A small audio frame classifier, trained from scratch.
Model: mfcc input, arch quartznet, norm batchnorm, activation leaky_relu, depths [3, 3, 3], widths [192, 240, 288].
Rows from block 2 of a small audio frame classifier, named by matrix and row number. Rows with one number belong to one channel. Each number is 500 + 25 x the weight over its row's rms, rounded and kept within 0 to 999. All counts start at 0. Numbers have three digits each.
After each channel's rows are labels from the 100 clips, of 14976, where the channel reaches its highest value: "loudest band" is the band of the loudest frequency at the time of the peak. Only what is clearly more common there than usual is listed. The data: synthesized solo parts of chorales (CocoChorales). In brackets: how many of the 100.
# convs1: first pointwise conv (model.blocks.2.convs.1.weight, 192x192x1), inputs 96-191
# convs3: second pointwise conv (model.blocks.2.convs.3.weight, 192x192x1, transposed), outputs 96-191

convs1.142:509535495507459549486494490516510496499489430484503464528458491499478560571523450494490471523500477470561503472431562488518500526480517522510512530498492502504510493500447499483512509500512539508520510512498508479507453502471508505512505477526483529470488464526507537490505531509490534491
convs3.142:504480476507498458441479543521471499509479488521485500512486516490531482508485502528503505460511511515492537522486503469549489516511515528475523498516517528480522498510555490475498472490497504475501540513481529477508578526516475539492511509514493520559433508494495518472444457489428483498
loudest band: 250 to 500 Hz (76)

convs1.95:522496498473503523504497499498520540489525522496478483493531534503502517488477476507524507497496464477477512496458543486513509416470534493495490527540499507533494529432480520523544500508469547488502477515506500492503481448531549470509515531533473512452502428426468454516462506515512469472
convs3.95:458491467499504487468496490495523525512487469513441538532505505527474512493523475530521477491521480518505495500502501488460477473540538477532478490515474504512501497494474479523476492487508500475525519513523516484484460502529503513461489495511495489557507513449477484542525522494556469526
loudest band: 250 to 500 Hz (71)

convs1.1:467484518544499548534547495532517507501474506527515483516522504508488512534527471457495537473471514446540477516509487522470505537482495518498507463491550501469495519458509476478480471501492496488487513506505500517524484531494544485530511482451502499489451487484519495485521487484438465512
convs3.1:509479514479543513506480514519464498489513474540521492496495533529511489466475485549510464496510491490516548455512476499527476471487500518482499474477509503509513565516501438530482502496514463465535521475510529520509542513499502519490469514512528500511510487473504524535502476522482527533
loudest band: 500 to 1000 Hz (51)

convs1.100:526501507492490516454525528546452472468512512521486514501480479491506517476497504483493517482487467503512495457526464480498473459532524493449491485513496528510506475476467464487513472455500460463494528506483489488490451469531501496522516506484493533488500502486429461524533515491430446484
convs3.100:495472467527495472486504500482544529463488468465467500459512488546462466450501475491478530487517525516470495498528517528516509493482489474474527489500511505516527498481520517483543505507502521510477485470515500509465535511535497466470518512484502490462505535495483515487456512546538525550
loudest band: 500 to 1000 Hz (56)

convs1.113:495539525484463441540523496520479502557520488483485496486449528529502534486471484531489559486492532478511469535506540517513484535524529525500509491497506501499480499535531493494447438490498522522496522502493495474513512547519489507527500479467517492496511555520509512472530497507479497497
convs3.113:512472516502515534575517525495480495514495561504500499526506526529549488502536519443492482519511473504521596495551525505552513516481500454466513506465543493504506571475487472513517460523524538470451505479471507486502489471477534532497517495498490509482493500510487514493505511500497498470
loudest band: 1000 to 2000 Hz (39)

convs1.96:522489500501507503456495500501527473490505486473516484486521532445473525513558494569486491493479526553517524522446509493516476486447479460516474531537507479522487466523457541542487491475491480523496502506503464476517530538487496494476507484528495468503501484490472510479545516531552508528
convs3.96:492481510503517561501498487514529510501505506474515491529508472473479497487492515474497498473470513516517540520502498502486491485485490528517491500502497477507441539488495456483496535499471510479518501521544507490481481501450493480498514485511500481495505490468493496504539521518613511527
loudest band: 1000 to 2000 Hz (38)

convs1.151:498536542489499525517515485547487492487491478496533491519480478501489449459520477494475509526460540465507480570495539475480491524508501476509526487480481516488495497523481487461462529506462545471525551505444492483538455496443456492522514544543517498477501518489513533505514487489501504534
convs3.151:505524490512500508443504483520455484521458446502533507488496510467513533460480503579519467491452471488508477527489487509481485472508479518478469503553507507510517445522520513505500470462483501490504545494519503503472510521520441489500480463531460500544504513495474491521517527468470480524
loudest band: 500 to 1000 Hz (62)

convs1.85:487563514510517496488508531489464493499515541502478524492459496451502499464491519518506501531522475487509512515484498540480477475520514476460535489517529452451481493542537458523525497499524467530495499546505503514480482580480507485519532500486457471520488515487477528486516506510493491522
convs3.85:470522462506523493499482515465536519475517484476505497492512506509459499517481471434496538488549488527475464483494481462529516507482471490519454498473490507510480482531462479474548473515501512551504495483525447489474473477536550489477555507524527493465497490514481430514477538499505495501
loudest band: 1000 to 2000 Hz (48)

convs1.122:505512508515487490438548504481554442518468523554518503537482532518515501480491508507485493519529507516498473505474501504520479506522454462511472489521472532493475463506494522502485497517500517507519503545477498465518492516500488514453503492510475505463523537551516483512433552518530520481
convs3.122:513475509506521534487465443490480515529518524481510482511509508494490491459491564565515519507500550471491523518482495555485510531487453549478496491492496471515524511505527495467504494489497499443493533494494494495488537507510491501484505505495469465464553501520493519536475527514600503489
loudest band: 500 to 1000 Hz (62)

convs1.97:454525534497511533478467453501508509467470474470501540494481505481489498467491496517522500467489504506499530522473547513529545492470536503472521512494510519479523515500519474506523514500472510480513503534517504520518471488486522554502514472506475469513486530464497528501573499467490548496
convs3.97:452483482515488523538509471521486493476510490491499504521510512498508474522464505450499497488468492511508594497569484468542495495509511445506496476562508522477461528507495485483505488498476497544510509512485483506488487493504442505516493444481492461485522480492473462533554518524493539481
loudest band: 1000 to 2000 Hz (41)

convs1.112:491485530507512515482535507451505471503450474507447467525505469473491527458478471490506521490496514521527515495528450532480489502503477529488493494544494514483499496532514516516475483518517446485488517529527473487487518517550480515501534503505497491546485502493450501463506530509507488462
convs3.112:511462516512515479487497507494533491459548482508525466529491491499526548514517521492514509501537492472554505474524511489475489479476508537504444481486483482536454559496505480466516509527497507528525504521504501494502474496509487494503531495470464457516544477471499528528499494530519573475
loudest band: 1000 to 2000 Hz (53)

convs1.9:520486490517525545504490482476513502508535463507514544492520441467506491546509467515491457487458510524510498501537459479472473488523494512530504487521496503529469513498493470540484530504434529496460541485508455508523535497501451494511526524498512503476496546503506494527564478502498509465
convs3.9:535461501472512467469518501491528485473483489482516484525516455480513503474479530522502490510476423449492477480540463541478511477486516485509504508503509510508515565478505526511488554519476495513468531497482506520523482496512487501523475503501497464461479492466518527506518505523509529488
loudest band: 1000 to 2000 Hz (40)

convs1.55:502512519470540486503495528520521503560534467507470471526488518468492501495514488481465505522509524495510524541467488521555505413508437521453516526521508495476479499508483488534481487491480464513468484473509480522518523523494559529485492502486457537505533471462460538493466485521546484521
convs3.55:505487556493511495513526537525514487530523502486511503513497464504529533513547461467488482551492500499479531478531519551547507530456494565499481509480516466501500512488490481546488505497508517526527460488509517475473451436491512502527500480523563489525558515485491474540468484479526526508
loudest band: 250 to 500 Hz (93)

convs1.47:477469505486532507440521461514466518498479506514495492490528454491488502489494482473478505503498471468523495524525447500476474489488482504508498480453504502472499507485477549501516475474490481455446465508508500505489481506489523540517481500531491436525522481478577497471495466492520441484
convs3.47:523451527503480479461542519499499512534511525496517462469483523492539498511514474506481507501507518482511509523570499496460499535497486504503514531469502452498490530501508579433472497513499493538459492486483535517488457512500508516477541566505508521507550493499471510471525479487567466493
loudest band: 250 to 500 Hz (88)

convs1.46:502482447444489476502494531473493511480541475513517515536508496528485516481527497460522506500494472470502466522534520523481487475499492507436487516499498517496523512456503507483540518552500485536531504526464481521501483530471536494525525478503497497481482517524513481492408486505509461456
convs3.46:518498506510501496480512479488513548493528533474517518519475494430531467509473505428494491518495490495516501525490504522495464532495472474496448519495521494499417507479490510468487547531478468498480493495545521518512490474487510508518487513475473520466509521486539507462479497511547518522
loudest band: 500 to 1000 Hz (56); 1000 to 2000 Hz (36)

convs1.77:496556489490540495512529505493482474551536479532464517532494494530504520532436498470506498535512469539507495507456491490524519457496486499485490528519505493476499488535490498485476498521538507514510487520535483511514525519469468493507501507510509562486474493460490520513484492494507476466
convs3.77:492448495507512496577509534529508491473515512461480485489505491552500512555533504545475514453525483508513498525512537485499535493502521524526508488451498499486500510495479487475503452506513517487533516485445483490483463535484518487518512495517462488483472521469515532478532494530508479551
loudest band: 250 to 500 Hz (72)

convs1.73:507507503457498508462543461515480496468519490519449502483457495500516499494511534467484525475465461525502481536500501528502506517503505528472503463506534490516452509523479490489523518459483495447486488501493491499437516544493465487515484511514510498493448477515488518495469517473425544497
convs3.73:545494507508501489480476446478502522460513514475521521481521516491486511485502512518489513500528472471518490488487514507455496472477486470549518500541491492504504472532527495480548493524477469507495508503473486500477495492526490452478445491494456460481412537472481505509485524518526527515
loudest band: 2000 to 4000 Hz (31)

convs1.103:474550512547555470506511503490538488487495524471511471502481474479485463492527488513503503494506539494519487502470497519483482497537495474489521519540489492477456507504499498536495499526475453501489481490542449558508456474443509501474531460495498494515524457479468515495457532471554493530
convs3.103:483487479484519491470478481526474525506489484492465513510487529504483506489500493507510506481470533563493493484490510490514506500498545535413506471520485489520539517533530515577489452450522509517528544501479499506517522489511510483524517490531501517519507481512531485508532513499457472491
loudest band: 500 to 1000 Hz (57)

convs1.45:494503464478494492491506486498472519545536523583510501480484509509511520471462495483473500545517486483506527511433509493500509504506487519483497463462519491533501500503509513426492509519508557492487477505513439487515478505504496478538480494464497533490498513493560502498442492507496467498
convs3.45:486514441504525515541517516493467489498478511490506470504532513535457511506481480517514508482508489516511495513501510456523546473476520486513543499485479512502528532508504447536534489516539518468525548552471500489473505540482490536469508470522472542462523511453510481565548518503519459492
loudest band: 250 to 500 Hz (72)

convs1.163:540511488481498496520522492479545523503519444450537492542514457533499507417478515504519530520497456492477516539511508480449510545530502469532500478512494486466508483516497475493514487490520491493497477527513495513526478455520477466511462477479507514539479493505465511476569498471486492469
convs3.163:492451492512497488491510488478501516484503507444463460546513492499489459517488511491494472482497516476536524490493529500449499484507487506546557532508490523497505525514477488499494514529491495483487504504440507509480496504525475474539508493431503467473436507447467519483527489506475556489
loudest band: 1000 to 2000 Hz (30)

convs1.184:485466531474482484508517488534481523500505517472512514492454516499516472487461467512498512504508470498503466513447480489503488458461499488499509495531516526549468543399531520495485484516490464490514528524486452493518514454490516557494507493525531517491477546503494500496492502483503477504
convs3.184:518467513502512491489493504492463485460453488473487466491511500513498487498478495504498508457479476542489523500499473482494477517498525521440556499492469528473487526465540523514494479524513509474566542518481489487509584542481529515537526504518475540476471500506526518526496513519493486490
loudest band: 500 to 1000 Hz (56)